config.yaml
model: "self-supervised image encoder"
translate: 0.06
arch: "resnet"
norm: "groupnorm"
kernel_size: 3
projector_hidden: 512
beta2: 0.99
learning_rate: 0.0029
beta1: 0.9
eps: 1e-08
precondition_frequency: 32
merge_dims: true
max_grad_norm: 1.0
batch_size: 256
epochs: 10.8
Rows from block 6, named by matrix and row number. Rows with one number belong to one channel. Each number is 128 + 32 x the weight over its row's rms, rounded and kept within 0 to 255. All counts start at 0. Numbers have three digits each. After the name is the row's rms in percent of the matrix's.
# convs0: first 3x3 conv (model.blocks.6.convs.0.weight, 96x96x3x3), inputs 42-55, a 3x3 kernel for each
# convs1: second 3x3 conv (model.blocks.6.convs.1.weight, 96x96x3x3, transposed), outputs 42-55, a 3x3 kernel for each
convs0.33 100:049116137118125106117107129122095070098067062133116100108178127139159094137119065124065120093079147103108153085136182143110101151114179115132142125132132124165080138099104139136143168115149135159126129124084107064125159146162143132162151124176106107128121125114120102099110105100086080117130086135092089163115138148161167156040112038069140069069113069204140141171113120166151147
convs1.33 091:141125145065137143116130150150087120131106111140121072129129124099110097079083087131055180123059104109152146167135137125138110106155091132135140111134122151166174123164214148167136115085178171083055115131143116040113123105147139136097158133142131132119105135127127122116120092124136156114068076031121184130111150161157163181099098045101047064155128085102122119152116153205116218
convs0.34 051:130140153110126108143209144101136092137115138089145090138140127144156105153150100088130071096069064131123096107117141144099140124101106099112123138127114134160191157158149091131127199128135112095065189147098120139100146168181130135131137117120162129084159114113143084037148136102152136147139092128158106125154129172156081127093154143138191185085128140126106172148121108125053097
convs1.34 058:163059117128179094087121070124126193138109067101183088112056063111100126083129133128143109154127119091121097118135144100144174101152174169147141139163195148121147149147047077141086109125111153132151128127139124168158159125131147122115088136142103123140110119101160128132076105113101109070064088150101098069090065109092062086107168173129150157093117123141098112064116132098113158
convs0.35 101:119075084073088061202083131027109023133099125068132129137154141121126175147174160077118137116115148122174144145086129167143120193124152119107068122091040130058136134104149131166163120033144088152176072151121052066083102124155106146152139132103127072130099149153104153178191148150203122152156159186102120117145118112132129117134140117183144133179073093118082106125109162142123186
convs1.35 093:177139106184054167148254055136076137141116082147152060095157098181186112116136135148127144171055088106084094174084091139129163087112178143146115128103138125153112126146128176158112161163151123134137127086111166116103120121119146116121116107123118095131162137165158122143169133130133175111153114116101109104073113113110085128110127151077048126150075101181108086130103203091102154
convs0.36 075:083100103114113128101138086145098175169189174215161189144083142167134134112141112133121166091110114070086134131148088135138135099141165121155110137130180111092160130125140150222146057128128130137082166122091130097128156136144120142132116122119096142148135135117128205163117118082139224188079165131142180159071093130161127032118133103111138143081133137136159126127077115117151128
convs1.36 084:126143169161113145176130041177161074107129094150159192150164141160105125117109146118115134176174091111126097152133086121191097074114120114136125144112159073071103139153099112071071099116127121131159156123138176126106156157162145147149132067135175157126131160138087104124083094144111146072131074057121156121158088138166141116182173143138118127110135128088084174157136141165130064
convs0.37 109:173173158151137127108148160121022006133195145131131145144138166169146168106121167148159146143114141153113154096121092180181204108104119141109115114102102131131163179140128062140109132172160160090129197138103094116108142168085115158103111141096112135105108100074157102099117114119152117132119070119141117093096131106116134149142057214175122058120147123133073110145124158127092136
convs1.37 097:100081127113126162039107041107119067144133075206140112119119130112149112135124121123153116084077141081109071120145084134151118105148103054148154134091085167086068085112092102161169189185089156114084139118125182194157101127100116125093104125095095137120137200156104112148131169079139111169133129177145120083149111143154175189119165090127111223208057082094247102085152094105044174
convs0.38 062:110158170170151158116088145123169116119115082117070113116062071129150170143126154151102160145119136124112136132139080150156153148119121057175169085124136097121155189164093101123109052129051108036042178135064191148127075101108068070098076084109092133165172143123134152160110157108185165121187099124145108154124145157148135131062152128112113040104093121163115174139066110130135110
convs1.38 066:094081137165074163120166172140084100118176139155122172061077069145116161194130172091135145171218142148186130089149164113144142105142115105124155091134129154175144104055110120099112132105108181135111146093151184111078127090109150180166113159171113154108148192158084165138149133130207168163121148155122116108144131121152138127158117097079138118121154209159160173133070156156134172
convs0.39 115:112184143122164158103118104066041009162122130129140150102090145156191182097020111070172167083121137169132092091143078145143143059087146106088130112060085155083152150138032120166138082149093156130154121105126136091073182111109204119141170079097084141132123117162137127163116115133158110137119071100164111126108067078134153178189079123140094156135172049170130186121105118071146138
convs1.39 101:095143146105147133007114070191087176098130083161104101130158186150129126155120150168121102174095222061094129162103163102128130082212132101161112154157113103095135134162140097111126109187130146130165211180154159101057167112125110109146148095114138124138097121168146116098118114083152145148154136111124153108144154105155147113054146116120118154217040078096076173191083101128133169
convs0.40 114:136113126142138121115145130176153097094216126133067160086024078058025073070028097135112177116154187121145108126209177133174195048084150165181177115172223116119188153120172152186078134106082155098156123102142118160163129179151115153110142161117156105095184131135117160144115063142116108116070077145134125124149120141182158130111112115103140105139124138228149145144021130061102152
convs1.40 130:138115132178171151198115128200133073173147147187181149116104186130130135117099112201108181157170147165136169152159111150114093131101127135143141162119153166145148125133126057104098122070123062152103123194136102154137155151139134179124142155109123150128137143124137145148068039069081092052131120071108105091127109132083112067158162146121189151142162114151152140152156157152194186
convs0.41 086:118113100121118090111044104139146115092176089111171103118125083103169187160091198143106132161147134163146138143133150149129141122107090115150101118120145161088136127184125122189201104169153159166115126081125169093112143127137116099129071080125129093102164120102128156112085151097187154100153135162067145071086161116113139092113105126126167131117127116119116048091113128066074123
convs1.41 090:100090112061116109085123089140135194144233092112160205126147089127115118153133138168133161120161147133119172095125160096139142102120154118147165084098172120158185148125160159163118141145107144195177117184143104100147135112136138131165115122131121129151102112119123121106161171198078098087160052107115094182122114141104078141135175120137170105141128164105027183079063150117123153
convs0.42 123:120082147156107099077105156142101086119149146167172155191157127131137131197186139101131103130148166136158089090063103115131097182122186126249157080072180163123141142137135117144092166135077192101087223119072194112098122116152105103144119129157135132096126126086120141100131133119156153125166080160126138157072140169118161156143212137210113129217171207178139121133118170086064148
convs1.42 101:139098154170121166122195100113115139130080100147126175138187154105109188068100160164097178165119159066087128076151136073100166102128129128127150140171127138137168128131163077101125135132080141099126135096130131074203151158161114131153115141107149148132111136128126137117105167136140158154107129126143158170126100098115134125096038107210151168207230136170048139143122103135172138
convs0.43 067:122138173105092129076094102208114157089173164070152189081100141190144173100109033158061107128116149120135156135151181196127149143125094145149192090127139133191144119156089121170139141174118123109142151126092163152068132142154086094097117096130125107138148099111170135127114184187126113109144145093130145135110126156195100156110059122082051103059100114164158149143131129091130077
convs1.43 075:137169112132131153149119113115180115068108099145069121140170218159156128152137159085192128073158114098105085167167155112090103129077178149139151143153143154119200144135081138090135100218168102169154176122159171086143138155141154083170135154137139176133112119127082103094113095084135148125147166193077080080123111092164108157142105149120168113171163119038116088097051106101096122
convs0.44 139:113129126120123134126086111082053049075201190097234162134132101119136117097105130151107160153106188114106102101134113128130116124139120154151136085081142153128158101120078152189098128140122084138132115119130113125118166132146142120150122094126124139107121079083161167127105157107117117128122099136157160162088087106123140161109096104177160160104136124110186176158012038156178150
convs1.44 127:117122119103105099109105120233255166192190169065067060105155142111146128096136131215131117159140141155094136134143127158114114111140168146128122133142139121103127125149169041129187085175183103140129191188181047124186137095080136157111141129131205124120152145123125105111111141112084149184144162155072082076086061118147093120114163097122144096120115119075128115106102123146136147
convs0.45 134:123164158147133146181163195087142059000162115173255175096123162142140159136153177082052086112115165181135149099099074142115121141174166107126114127100092116084124135145162096087048153149170122164171113154185096124101081111096124126168121107140114130123112118118175149173121136125151103086165117142113084127104120099138135146133094122121147075092110169131108121119113159161121153
convs1.45 105:149140103104151125141093162054087099027094046131075168101095111107107139148118090129180143142176113241177190123108132108132149148143106081091122131116056154094104092117133079077176162102106137147142109145131084126114100155089111096116131095097135120121101158109142131140197131145119116124145098110159162163140149194146103105135185142153189195094084061134168123132111108069127064
convs0.46 083:099106080121041122087142108126100007141067120118100142132114131157123118111119070142144155163118122145234135137040097138055113092073078090129100087189048071168064171164147122095141090119167111107126156135097163133090116113146144130109168135128104115070090108081098070120097094118150100117139067130185115144152064171114080140131167188085135091068116138145077208148195093176149100
convs1.46 090:178121090084122113106143100109111069093079151136111141176128154133154135117133135139119106166074123067162104163116123119085130140112096170055132109111090127119103158106152115156163115142077185095179139098112105127181158125129153098135140124120110084141124132131090117160164121086140139127085111128100097107087097102106112105166116171167128104148125079110170137145143120116086121
convs0.47 084:193151170141202169137103114043134221128040252191255255089109153151159154193159092076033036095090139090133136114148129117169134089089135109143094065106115111081104146164182152183188160173170166083107141101149108099087159139161145133174110112141082080093108107103145126089128156143131185219146156154138101154129105158061083091094152161069096125099073139156122136104131090128099105
convs1.47 112:125144105103135138108153133079128134149242120137118197089112112070077113116148124046118129099068177139159157124114161158133135132132132150125125131124119111131117111165150065168120091112100064155126172142091134128138166116120088108095108135121102081106099113068113054111177173168095078059101076065120150107094077128195156174133144105141155116112101124067160148128126103147148077
convs0.48 116:065119116085116104127186171224188244158106151184168215175086129207079156094151137117145145087179107100130091085103098120109109136111109162125145102176155120075144152136128147143150140196140221165161141100151115135137084120101107141100146161097129150146096181148038116106148125143121127117069154127174147079157168153070145152114118113148159106141138144126147135134118083114145106
convs1.48 105:125150176127187127152146124120173090172169150164185163107153174093119168111119146182068162126099142101137105124153136167134084171121086107143139099108126147129121058113100102124130130131099107187150109179131126181150115061088078074094109073095102104095122135120074099149084119130103114123138165158133219152100134153091122163114139176081116176175100101071111086080068141132056051
convs0.49 094:152154121124110093133185176087192122122135101165074194111089067141094086050118126144158134107138108091185097120145191116138140180082122169129098127078097112140118065132101039074134114102137097098103047107146059077043126158133126165146149118126182139157183129149141116138118110100192116108098137144028096070119149116090135167140165120085122140173210126232187152172141152165142155
convs1.49 090:142112099135137125101067124099101070065125161124099148133125124113120139121115151079149067094106070088069039118153157127181131117149098146108156184087097094089138146103121131145063108042054164145083089082099126078109151157156104104132122084068174152117141151157146133128129149148149068097116136114137119118172112149137106134124102164180090105142090045249106157167173194143196181
convs0.50 107:143126134116097116080137161124005000109066056000000143166156128144157131055114166157207174129190138138095129149099151133084154133119147172177145169140101125127131134134097120132160174165147109141115122116083125162141119135155158126136202150119132121135155118131093097125130146108110099117133101148220151205187109154153119136137125134069097101082143096099168149151116106121136117
convs1.50 096:141098096121125098055132072165135095162199068159190108118161121150129107147139108147165193142159172101141129107155182154135097170140125145146171124109131086112133081159110090068106157077095062089124059096168087150118186176189181185185127123156131113097118100109115119122125112122082088125110160128104102122107085146070089123119166199127131127185123106101092170118115178122133163
convs0.51 105:093134141098083140114108089199035120066000081062014108123111121102121144149067107200153182164139117105129120062068077148164118099123144135064102119154106112111109144114116162129101116139073096128148108153163102091125122153117137158123160171151135117138104130125061118150131101107177147137086126135165154147096124139152165109088141117117197091176187143149091187113151124146146148
convs1.51 104:167121101146162168207108105057041124109088098167168173092072083102095131076090122151076091138106137095103027103161114134145147111078171111101152171088150143161145136054153115164120075117134160113158070103149123141107158133123172086128139150125137112134171135115160120135137135156146156156128171146135120144139195117151139118068102121129151121161196127117155142119158072152137098
convs0.52 120:140162153145103089137096132129134149144181154148035214122073143143089114154034107141143132103134108140129153112130155072137148048117112136148152128107137141069123186102126099102133133129170132128181120088117134139064128165135150149154118134152102140103127127156136083125127169146122157157104129178172046098147112117083108118138237165186184180221200219101120103143116120119155154
convs1.52 103:105116205152166085074137152194147189087175134141169115105087098095103111111106125107137149142173103133199129057129120081138150134160123111092128127134120118179134114106123162161108159185150141110078088136120053161144127097147155216132129137146147134126139128103125175109122093071115112104121137102121119076147092103138066142138078120144215138112164142128116144146167091101118129
convs0.53 086:121166056155105129115118144154107146076072079159151148133113124172151123149084113123162160108135125113127133127109136133133143150100150120082159113103111102138161178164085163109092191108051152166075074139169080043122034029054087062092097069078120167160129140167111115145117119115099110142090152145119094118152135164147103094158091085118136084112197114128147123170152130100129142
convs1.53 089:079059125083188070106000139092116078159097133094125051138123120134131123146146178118100105146097119114111075149123126144116161111144176110062114050118126086106087165106170110101140146071148188181121168116130131134157113128128136137124111159165127143092063164108097119098174152140121119122112124149157121104140104101140129111131099157114156154084069116171098111144142109118113079
convs0.54 112:135118120156124130130190135103096255069071066106108108114154122139092100111122085129070118086089098087075128071087111079069113128111148131133161128134154165132131053057066169152109217160130114180101159127105140107129165137134141133135112130158130151156117159176101168174112127124100099111085104135154137118182157160119111125069147133120124079133047137103098119169125115158141137
convs1.54 104:158135168118138136150188163141160125138091144073130061165158140157172143128110122216102129200083094124147160112128114083136140074090156139091164177117120149156152128143178121214111085170139143129092095099129095123173145111095146134121127119149134171133102139116100139148146105130084104128096146126129139122124129157161186176182143142147128168139184156117069062082082085057069078
convs0.55 098:100116115116108128107114123215117215138143157079094180134106128146120109087114121133132100161145128066092131059139192116145149120111110106110152144190154095144146119077144113134144141136086182136136094097133114132101106128086114139096088107095172129140140132188097139200141114104132137129101160149170152100175084180152136119158132117068142091111190116196153150171125135114175169
convs1.55 108:165143130137139116114126108075160140143218146039072072100078116103083115103130128142157076110130112118160109131110085163116167142090132158136151116128139149127151141096123056089133035099080108067117142114141179127072170111123141127133107096149153128102078141125095122173142104197143101161143097078180103124188110105111101119112112149142130146148127107240138210231126207176201177
convs0.56 088:102163099113084174188131146168161082142131174097095229131083145123085153122061129134172155180176122140112169147137082105173128063108126122152152121132120137112155080113075157136088119151121085179128134123145163061129124113140128126158114121123146172175148110129101147153097104136137115126083123078131166218190037184121121113148145100064152135154149137133147223151156131141170136
convs1.56 089:157121090083103124091201114089137073072135153047107133170109128118106104129181124093210147119119129151200173072127127121142136098143114144099152164160149087135102096137117122142137104052112040138142101141142142121083205158191167142156144141125108146127138123127192137173130158162162125134141142131066087150078113130098095147126097088159143158105141062105114188166167174223144106
convs0.57 093:108112125103118094119116103213152217124076179136064218188129153136102098152095135085092126124147118144145069148162142098126204102099154101168154139123136121138150193188169136181122158117146111170137131141147149159091119142150153179132137191144129120125109050090160172142141165133118159141141144119101126107104108143054113096064151099120123109178099060111147103076129096086102085
convs1.57 088:163143131107144109096126102155164139148122155166186171124168152156149181151151191096130075176142110095136039152133126078073146133032112101156134148118147113135124152131144217136169174167132165090139126105164160150143133158118111110150072115109078107113121107114141128133108138141076114091149151150172118123129077156131064090125109050112123145146124104114192132138094089055142059
convs0.58 109:122145161145118115110161131175089197114093074242116230149133145155086141112150082157139116118103131094129067100127134144119087139119129138130145106182135109128117162112093175154141172175145126108102132127111075108123108113079134149117152147144147158174124162141097137080172107142097101132068130107195134139150158118065130124089124083052108076090099089132081120131116068114122143
convs1.58 107:101115185114158167142138123157143183106175190189201158125139130109140116135119127160168126082106136178104158094148123143101105108140158091115134082149107124107095170146155148086134154075051132121095064111148157148107110099130096109102122096096141135122087156125126165136086122137102142100117145078152161178140161163067088150107100121114104137099130108120092161104146118141109077
convs0.59 113:107147142126086104161135155098114231028075120061017050159143142175103128134089137133094138116128141078163173115138136096105119147137130101123183128127137123146118165125168102133134144195097136172085163177124198119182119099082121130126106117134098179147092133121082144127118097109162173105144125157113102160150112142115122075086094042094139095142159154081070091064156075055080091
convs1.59 119:148098091152197132171175184103081066142132181206090113110133087115144151120086108071058055062119129036113048119100155162138205147087149129146131119129113159158113132063177101127108162168111137167134102109054133110133137114140160140083123139111125105111128086128171114144142162114181120134089111200124126132105151111099117133101155132111130134146103114148163109135150102152076147
convs0.60 089:176133183115136149121123125145164255155199255142189003137128124117127119119128124148082095164108109093111134141140112146137121150136098140166178101113169147133170105116120140135130187150169165182115113148146093099114120123140129097110133130160136116119180182201159184167090102117147126098130103097160133102177129074105127109110134132167085157191104130094154145145153135126099140
convs1.60 106:124113113104085081109102158143159089127106084092122089163129127118159171146131137137155149222135123068081103115137121095132151139179150151134136132130107117161154113107124107095126107130164107126152150193176125126110155138134151121138136117141110145132130113101086126107111113180134138115103163140140162191131163143108136128088114179146076116086138127082062163094105098102168098
convs0.61 121:147097161135115138134135127106170219105140074087101086165133147140151145163173161043129109096160122113161104150146136144141143131102200107147127098127123141130072097104146102171134187143104157180140155129095195151125129123144114099104085130148078126120146122125080140148112155083127184137134147180096139186117116150171124130098146107140082088156070119136113091135085152063136141
convs1.61 124:095156167164117140241212192119105020098108049118113117122129140138148139123138130149106164040076109183121111101105133116139119095070105140151197161142141207207213152167113144147208118132195206128079103109110034050134090118151158160137143136134150127126102111121132130159127128128139109140137132100090144096124120105155147105112152130115156154124098114115136112089158085105129142
convs0.62 064:117010146111071135101198126092105143152144166153142135086106108150105159095139115049140175163095092131102115090119093114145135135138132067111143135118115122080108164108132125132134166122146145114135137108119082121127149140158176149119148145133093090105142064148091084127072161106196160143146121159000059098057087132089148049002092078096164166125045114151127143138093153156136147
convs1.62 063:151086202138173099183117087122157165158162125074094130152149165123140127112186156091145080097155052069108118148072111148094128132121095122159149160159146132116098131145163158163126187146164122103142161129093166139145099147079163105177176076126138109115125134124078132129135122085128103147118167096136123128160067166127144074110204149045135173139000111113165046174146134115067157
convs0.63 125:152103151108179130117137147178104245191217220153092169118130129153106138137130139118127128099163081063113114120110118133131111145123117139123169122128181088148138153046152096086087111082144175122157100143180111136103051078032090087042073077030108146141158176184129172200136145131193119121134128118105097082154162108126166077105147079124127047106121115135170121147079114099101173
convs1.63 114:127153133144156123126149107127171057092122140157139190118086079110109100106085068137182135109155078127075207090148121143187117140182092125135085116106141120101075167163074074104113096037119083073102139090089112075135126098140126120153094128112126162148112101126106114149099138144109117115116107091183125169154190146112185127118137180095111116135115119100125089098109132116103113
convs0.64 106:086132131126082142148164159045211130151132049107162086128139150136127127096166104074052149152155090129109094117121098116150119143186141067124151111124138103177091131088159115125167158092150160160164126178154104136143119148156124133111134147167074116133070115115127143097153141109135180097082166149093119105069133085139179113102162105161080156125102137178136156133139131093169168
convs1.64 120:089114101188150136237237225091034029119064094101107147127141190139124163104136179091108158107097148130128143128178178136136147094137087153150137134110090136108103173133106113102106147079084167142123126119177143128128097156136125088101137140095142128135142113127101115157144120109155147168181147125160158106132159136113112103099053077082075108106127154124141097102057168084092168
convs0.65 068:106102158154124110219185198045145050164151113072050148093129131082123130134133188108135107170179121160143208107111111103114094143116099082149149106087100121175198137146110053151128154179170085151121106148117092100111132121071165172120161153080135179133073125147090136197133137113123141098137124115129114136142176148137163125126126114107136151089102095099133172152145116150155145
convs1.65 074:157144126126131106128155136175117151100119109023057069165126145135147147135131162095115123133094115151162137144083103108118123138104126176163161141160140164204163141115146048140152078125132140166123122163118161099161090123139132125102144127132137143141130150112182132150120131147125131143127097117088162135084104153123167101129077113106144126134115118143130078109164095129086176
convs0.66 055:094123145122091139158158170194094120122176224128179139109121138137146173170178155055115138138137152116100126127124121111158125170152132141096131124084118099104126098064110113084126159090110179071132045072116146175118119162140143146116132168145113108153123096148125167148133120129187142152158155128065077167151078102213169110172076115156067110152058088145117096174142164086112124
convs1.66 062:134156110124110107110103082157101119112152160125128160093157117099146109127144125174187209160174197095117173093105072102181115086137122159133115148122133133099119105167148166169162138183132102142123129191152112146128157127126145130138159116117098143160119122186078071146128141098195169128108112119095162153098193132078114058131087109213148119174145139116093127163155111192153133
convs0.67 083:170061111106130156110119108190097103113146102104127135137134130168136150119132097175124206174169144166180118138151100139137137183136162179169168141098129153174086170109196134102140210153156092125151136118180101105127112116124131118132132120105170139136140100145131123117121140157105191137146127064090080135114096110116091098131172238138084069182116155071137111119100088104107112
convs1.67 082:179125100132127104157155030086170091116095137140099143124124134146142124130138103086174151132113158135159205145079089157071105158082133102092066162123131096111204128136130178139169176159083141175168151157095148114069186115164163123156148151161131153133109102129140135141112092112107085146144090126155147118136119099142166096127073061120104082201229208076113126175169105172146064
convs0.68 126:125105137067166119202138125184149138196148133158158182048076099143131144103080080112097092104161085124156090139139126091081110105087101157136156182098117146135167120131141119113125120179168118117092104146172079087138136168121123099134121096084132109110155109108159101109070095174118089100077124102112108138176172089080079146129161168158124098209146135092131089154206129146152115
convs1.68 100:142159109120083126135164190093161163200133108161149144065114116126108108162114141125168169098123103105111099160065100084116096076161163129182168149150165164123138124127092116077186175145141129152120083117081119130123155143135153130143152148174122126098086098121117102096165160155118119175131146151120086100084077088093116076112200136191105190107189186123124117172141087101195130
convs0.69 093:193121174127204111131111107121111116103092075120137109130110116137061075161093040167149120139137133137155151179165129169142142143143164127178165171141152192125219111096123125140121131129100128105134104140208103145098100116100117119135102087109128101123145105140104108127117180160203103161121126188127071134151181103133141139175192122106184122201083177069099103130125164102096153
convs1.69 093:061018100183096086149216096137140141082142150145142129107122084103071064158122088162115146122094129116142116065136127062142153134162198087126083121091105108136091162152170156181110082164088147116138144135137180106150171163149155152117152137117142109118126083144105106076141132120160146106129078143140143105127109105100107114172202224172131137123245198157087127135139072102146063
convs0.70 086:125047149082093072200130106108122105125142119135130088149144147202172183154219188162137161139161134127170095098129136156165136165115144118083125123115049071123142133127172094136184117148022089134101168122092098107124137154159132120104119119110128093175121109128141152151061069104173116025024142149170171184108070173144065106148150123117066172169115188181123117145132095143140082
convs1.70 084:146120095160081108113140108147163175104168099097174167135168154121119116157159099166143130136112131110094197068158107108121147097124160103152160151120115137062137184080120127157152112104174124128086120163133077115138154123096135150136110137149141123165145150160147153162124106106105180127102137097116148126092158128054078076086161121197132000138155199123083141120083189128141110
convs0.71 138:069076122147130131105135106114058004061000054038087000138111142111125107107110125134144213104137143171192093119139095118137128124162114142096123127115093114169113151142111134106132117112132099124172163143107146156162116111119134113135176155157130140191071093156055112130103108114154137126112101131137150147187149134132181131084062122129155181105159127134135153141147137117141131
convs1.71 145:121124128143135150072130137084079000030062060058101119151124135129132151110145115151154180138169168126167146136169105125143125165155133134165122115136146123114144099138112104102080112112108114149118123133143148155129178181187129125166138172124077118120122095102102092099091137094134108105135146151149135168156170149103150133155178125165140108115160198125157163130149147131133144
convs0.72 101:046091079074158134137059087034138033105158088142129074132148090153156165144128147158056176083084118090125107087124173114099097123112106097111115101141150082117034088072047153170098074119109135213167109157130091102128102136115064084094124119130153148076170133102167175158115131134141173149135143112157141059176138099085095152172170152125143163065069081101083129142129154141093220
convs1.72 086:160162184186143153095146107174100129126110166179089129116151113132125119103111142172107114115131193099084169173101176084139200120063185146155125136169151102113090113119141121068090060150104134100187106108193114114141112132126099123107093125137119148153121104109138125150133187132153117072125119148136122147125122151130122131131153123093177097094106084098160142107080165117121122
convs0.73 132:112103123152187143162150127199146206128134153152158184144118076124117111110089114200138124100056102093112159103158140135126110105115158119140149134144146106132152146095075157147127121164130125120112116162133127133130143128131133147112089108114130125128141151139074174147123084107085099057071114114174152113153167143118117166083138131126108127130090127105103143097074070094062078
convs1.73 128:111121128058173105130153070142182097181119166170125170137115103117151110145118103159204161116170158212137182119114090135144092112102095128145144122121138141154108143159095109079110100092093131142104171181149146162116159133143124175121111098084164209173133143151100146144062098144102114061092087086108104148164121167118150136137130129115082142150132131072092120109142144140133066
convs0.74 092:078104119111170190184171202093141111109095095127108088161126120097114077109154108063155122128103154178163159124148140116130143129126130112148161131076145167110143115086098138118117123128115159104173084116155123148132180159169163140199180137185139121076153138130094156134118123137159082155185113108160123147145180131151132101123139118108159146147120097134106159142113190126139115
convs1.74 091:172156117157097141098148112052084119007084083066086111126097127158119116112112116146092121208139140166177141079114147082127157111129132101098080145100116091148126136094131151156052185184123132118164057071097136129076107092187130151137118164109177157133144140128179139154146092150138098090145130101184098150154133173141137162089128137109154136066175136246103131134151129126183123
convs0.75 089:108119177128122135156124169086116070065088081126113170157123123202140173139099138195123152146085149181118155149088142146148128111166118173152186151085126173130152147161146126114105211175180144130131131079138117104131129156150135209156137208176103169103091128056090146088138166143122086116148128157162153076190153138145174173073173121100069058112038098176165154144135155200128121
convs1.75 092:130170081151199118116122177151150180184131154165142133091114110096149123086105127122037150121094105071093104157182117160158143110182105132102105123094117115133139122154116141192180103135180013175018039124127129108152132119122131130158118155156084088149112100153157134149131160139132155138093117135117172123145152169143171131134096110133082091032082060158138145115082124152144118
convs0.76 068:132153079121125137092082127182181186143117135109071089169142147118161203127100165117098113132099111133114139186162181120152094094159073083177127079165130109187136121129098131140113120103107168112129101111074090089140113137179098161140091115139149145116136139159152212164142149133136146124110168138176183179185185178164159178112160073071135139068073106116099161154122076137131130
convs1.76 074:088145162133094125130125111086049085135109101091058106105120148140144153170136165076097181149154134170116138070189163119167143201092126183185169121118149126123173119113164109161200134157114125138103099065094074092059175141121139153117101087101112149148136165135080143103101127077081175109118088081132133137149143137146120139112094052077097094105138118127122119173114094132131088
convs0.77 095:112126089117115135139085104139145232103113190199165205136111120108086098140090059124119150092099144082102153120145099126171091090125101084096120083092137107144129145143140134110132145139121101095112087097116088101067083119125123149164111144143144142153126160139109150151152135158165156182178167185067111121078122102091127112105117147109125138133120135164120173127088134130114111
convs1.77 089:107120155133152128147151174164140099141083158147150128091103090136094141102102083121139088111053116185177156131139153165160159128122096095113133113155157148137158112100078142139175125110105095143172139140171151168191122129154136148149117116088178191120151163157162197171139178215130158216149164168140141149154125115061126141126107092085080080122102108146157155168161150155130141
convs0.78 104:131103143114129102118096101160075108098031032052114060134134070143126122097079079149100129128126132074192089121111087137079073115122115146132144131164087129120155106147083147101099134169137134135088185126133162112165117107106071075071144114092089097112109115109121110115147098125100110107103090139131156143193116135099139105150102108174197141181151196109132118150128146159131157
convs1.78 097:096109156185181192167181133151165103152182136201182105115082096147154124128162095155085159161141156127110130131086109143127173134120156125131107145125143131134137101201165094118171122148142121082109097076065068069073154130186130128121150173129108123091092108122112106116062130124102070079110099084131131148179167194091148165138168136118161160183143213124087149089104124139120148
convs0.79 122:126114110091074127187175176146131148149076133159116104128209174138152116134091149198112097082058085141110112114105135113105092125146147117174156109070124098103133155151135158194191159101141192147094139164175158178177148140110128118107135129124065112090100165161072084101102144149151153111132170111126110079141176108108127127083066058125142134095130158067133127080142088133127116
convs1.79 111:167187151174159163168184118171066148108113129104133128111107073097106166077122081068148110079121079129065065135147154127202156137115123111171132167130154184109142114169173209159119161122168143108170097099137120087144115134122064075118171103115093100147108104092103099110163179148149145148118118141155138124122130133152151134126079120107099120098114117109151063112119167116128138
convs0.80 086:094076121096154129149094108123102191146092130198111087099074136160146188089084106138115102125122155158138124132167146139169130124161124124049093153120097108135109110150114144156126181135185069115113082120119066061114196165162158169180171152169113107099083148126094121094159093144124183147156149134161175143150114135167126110144173103146143197107141157218136112142144180196171244
convs1.80 078:144120097153071178199111099165073111149131153114101173172165156106116137147159177064124128100102160147097144121109091131142073133106084066084155080074098141091118101140143132109095161163130115125079089152193112128136146140054084098112128113114129120134127170154088129134097133088126153150140141171131118096117120106127087133126138168136135133195153186114102063105112153124150139
convs0.81 161:145127112126096147105088116212174036076174058114172095134130128135136127093155134169187170137158147134076094104124138156118130126148091126143133149135096142101121155115111188114144104139157110103143162126122119136133090148092095138080131158120173128016083117072142132098103116100115143102103129128086119144144113122128137140130092094096189181132118140108133141157097139153106160
convs1.81 131:144123143153120164154130118145176127190212200212251255094126134121138128110124119124113115114143178178159077130183088131165108096227065139101117131159128115127116141140098134083101087074032065146148098133150078142145146162167182150146132147120099145111123116143153136117103092145099103081080111066146121164133153173091123151102200194137190118153148143120155156178128125125148151
convs0.82 087:197136088142079090152126128230160106126143081149156219114141107141137135099036095168147106084066086118133172106137143130124118117134141172128159180121124176185171126156148157119142101194137149123077106156148125118143117149148098113128110118160146164123104104128132133136113155145133175134128128142162143137186091134101143157194159164131197127203186116093095135068083115084118096
convs1.82 086:110139110110082142161136143115142133129166196084106171142148117104126118153148108135106151039144163126091173132107127157104101116128099140151173152125160146189148119146145166166093098125047099092081132145143138189123144178159153146185172136152122092097141145117125132134139097099123144094138130086080113159162068093189107125165124121148175144114188147098154212133148119134087102
convs0.83 102:057107086125128085054089120055111155068111143145129053135167058190135133134168139158091113128138086095142081106100087100168079163126147119117130156110103123085098127084119148094135161121128114165186094109114112119109143161146151147111120139139130128101122077142186187188103141140154135139178101111154194126153143156113112110191151125100039142085065149161096091140096128180193196
convs1.83 092:151106135117092132073074131163110077183094087150131112099124120111131185116133109097064107113081112159072120187153155141131126159130071073091122130143140164126138164069142137135118057135141127134138120091116120146114115090140173116141114121123144099159156101157153100130228196226152164116105137076155148104109168090089127117107099173160136121085106142128116164122132116152191128
convs0.84 128:158114123121161129135147096088138087098168094083140109075194198110119144114125195130117155157121159100082072167105146136131144115151144064094101140057123117112081146115163120209159149133144230174171099123212144145139175162188162163161151143163089136102135128123111099094131128098162163162159156145074105105121138148144169089108178115155116113105126152116137147080128154133144189
convs1.84 129:146152191144143177202168188109087066079097081054102060098120127138137135113125147071063106056052101089105046100124134124193109152106119096136165154141180148169158135164151188157133155173148108092116133140117018120110125149144143102128130107111117126112108120132101113128150173139133149180168127164144144126108105097110174128104098111136065115094145105134064109106070107113078122
convs0.85 096:130103126125129135114139133090131085085099089130067078159151117155162122096166123095104106090119143083128062128172192148106182188171138155116130136123084163136085099117112109124118138110155162152090103100100111089158126154159121151138157159161128125119120118148178146169155159088129086161171171151140189129114156123127133111177095099109084071143098075224158125144153129175201158
convs1.85 085:153203147146113095147098164082217119155048165103109150109097126136133119113139099111180122152049054047020070144180175154131131208094095150144143165146079124147134081137130144148105167180109134103138077036133104117115095114118131163098151161145134150142123135108126121131178141147127115112085150115115147135095153090158128134122098133121112075103131130136102135104130172161178213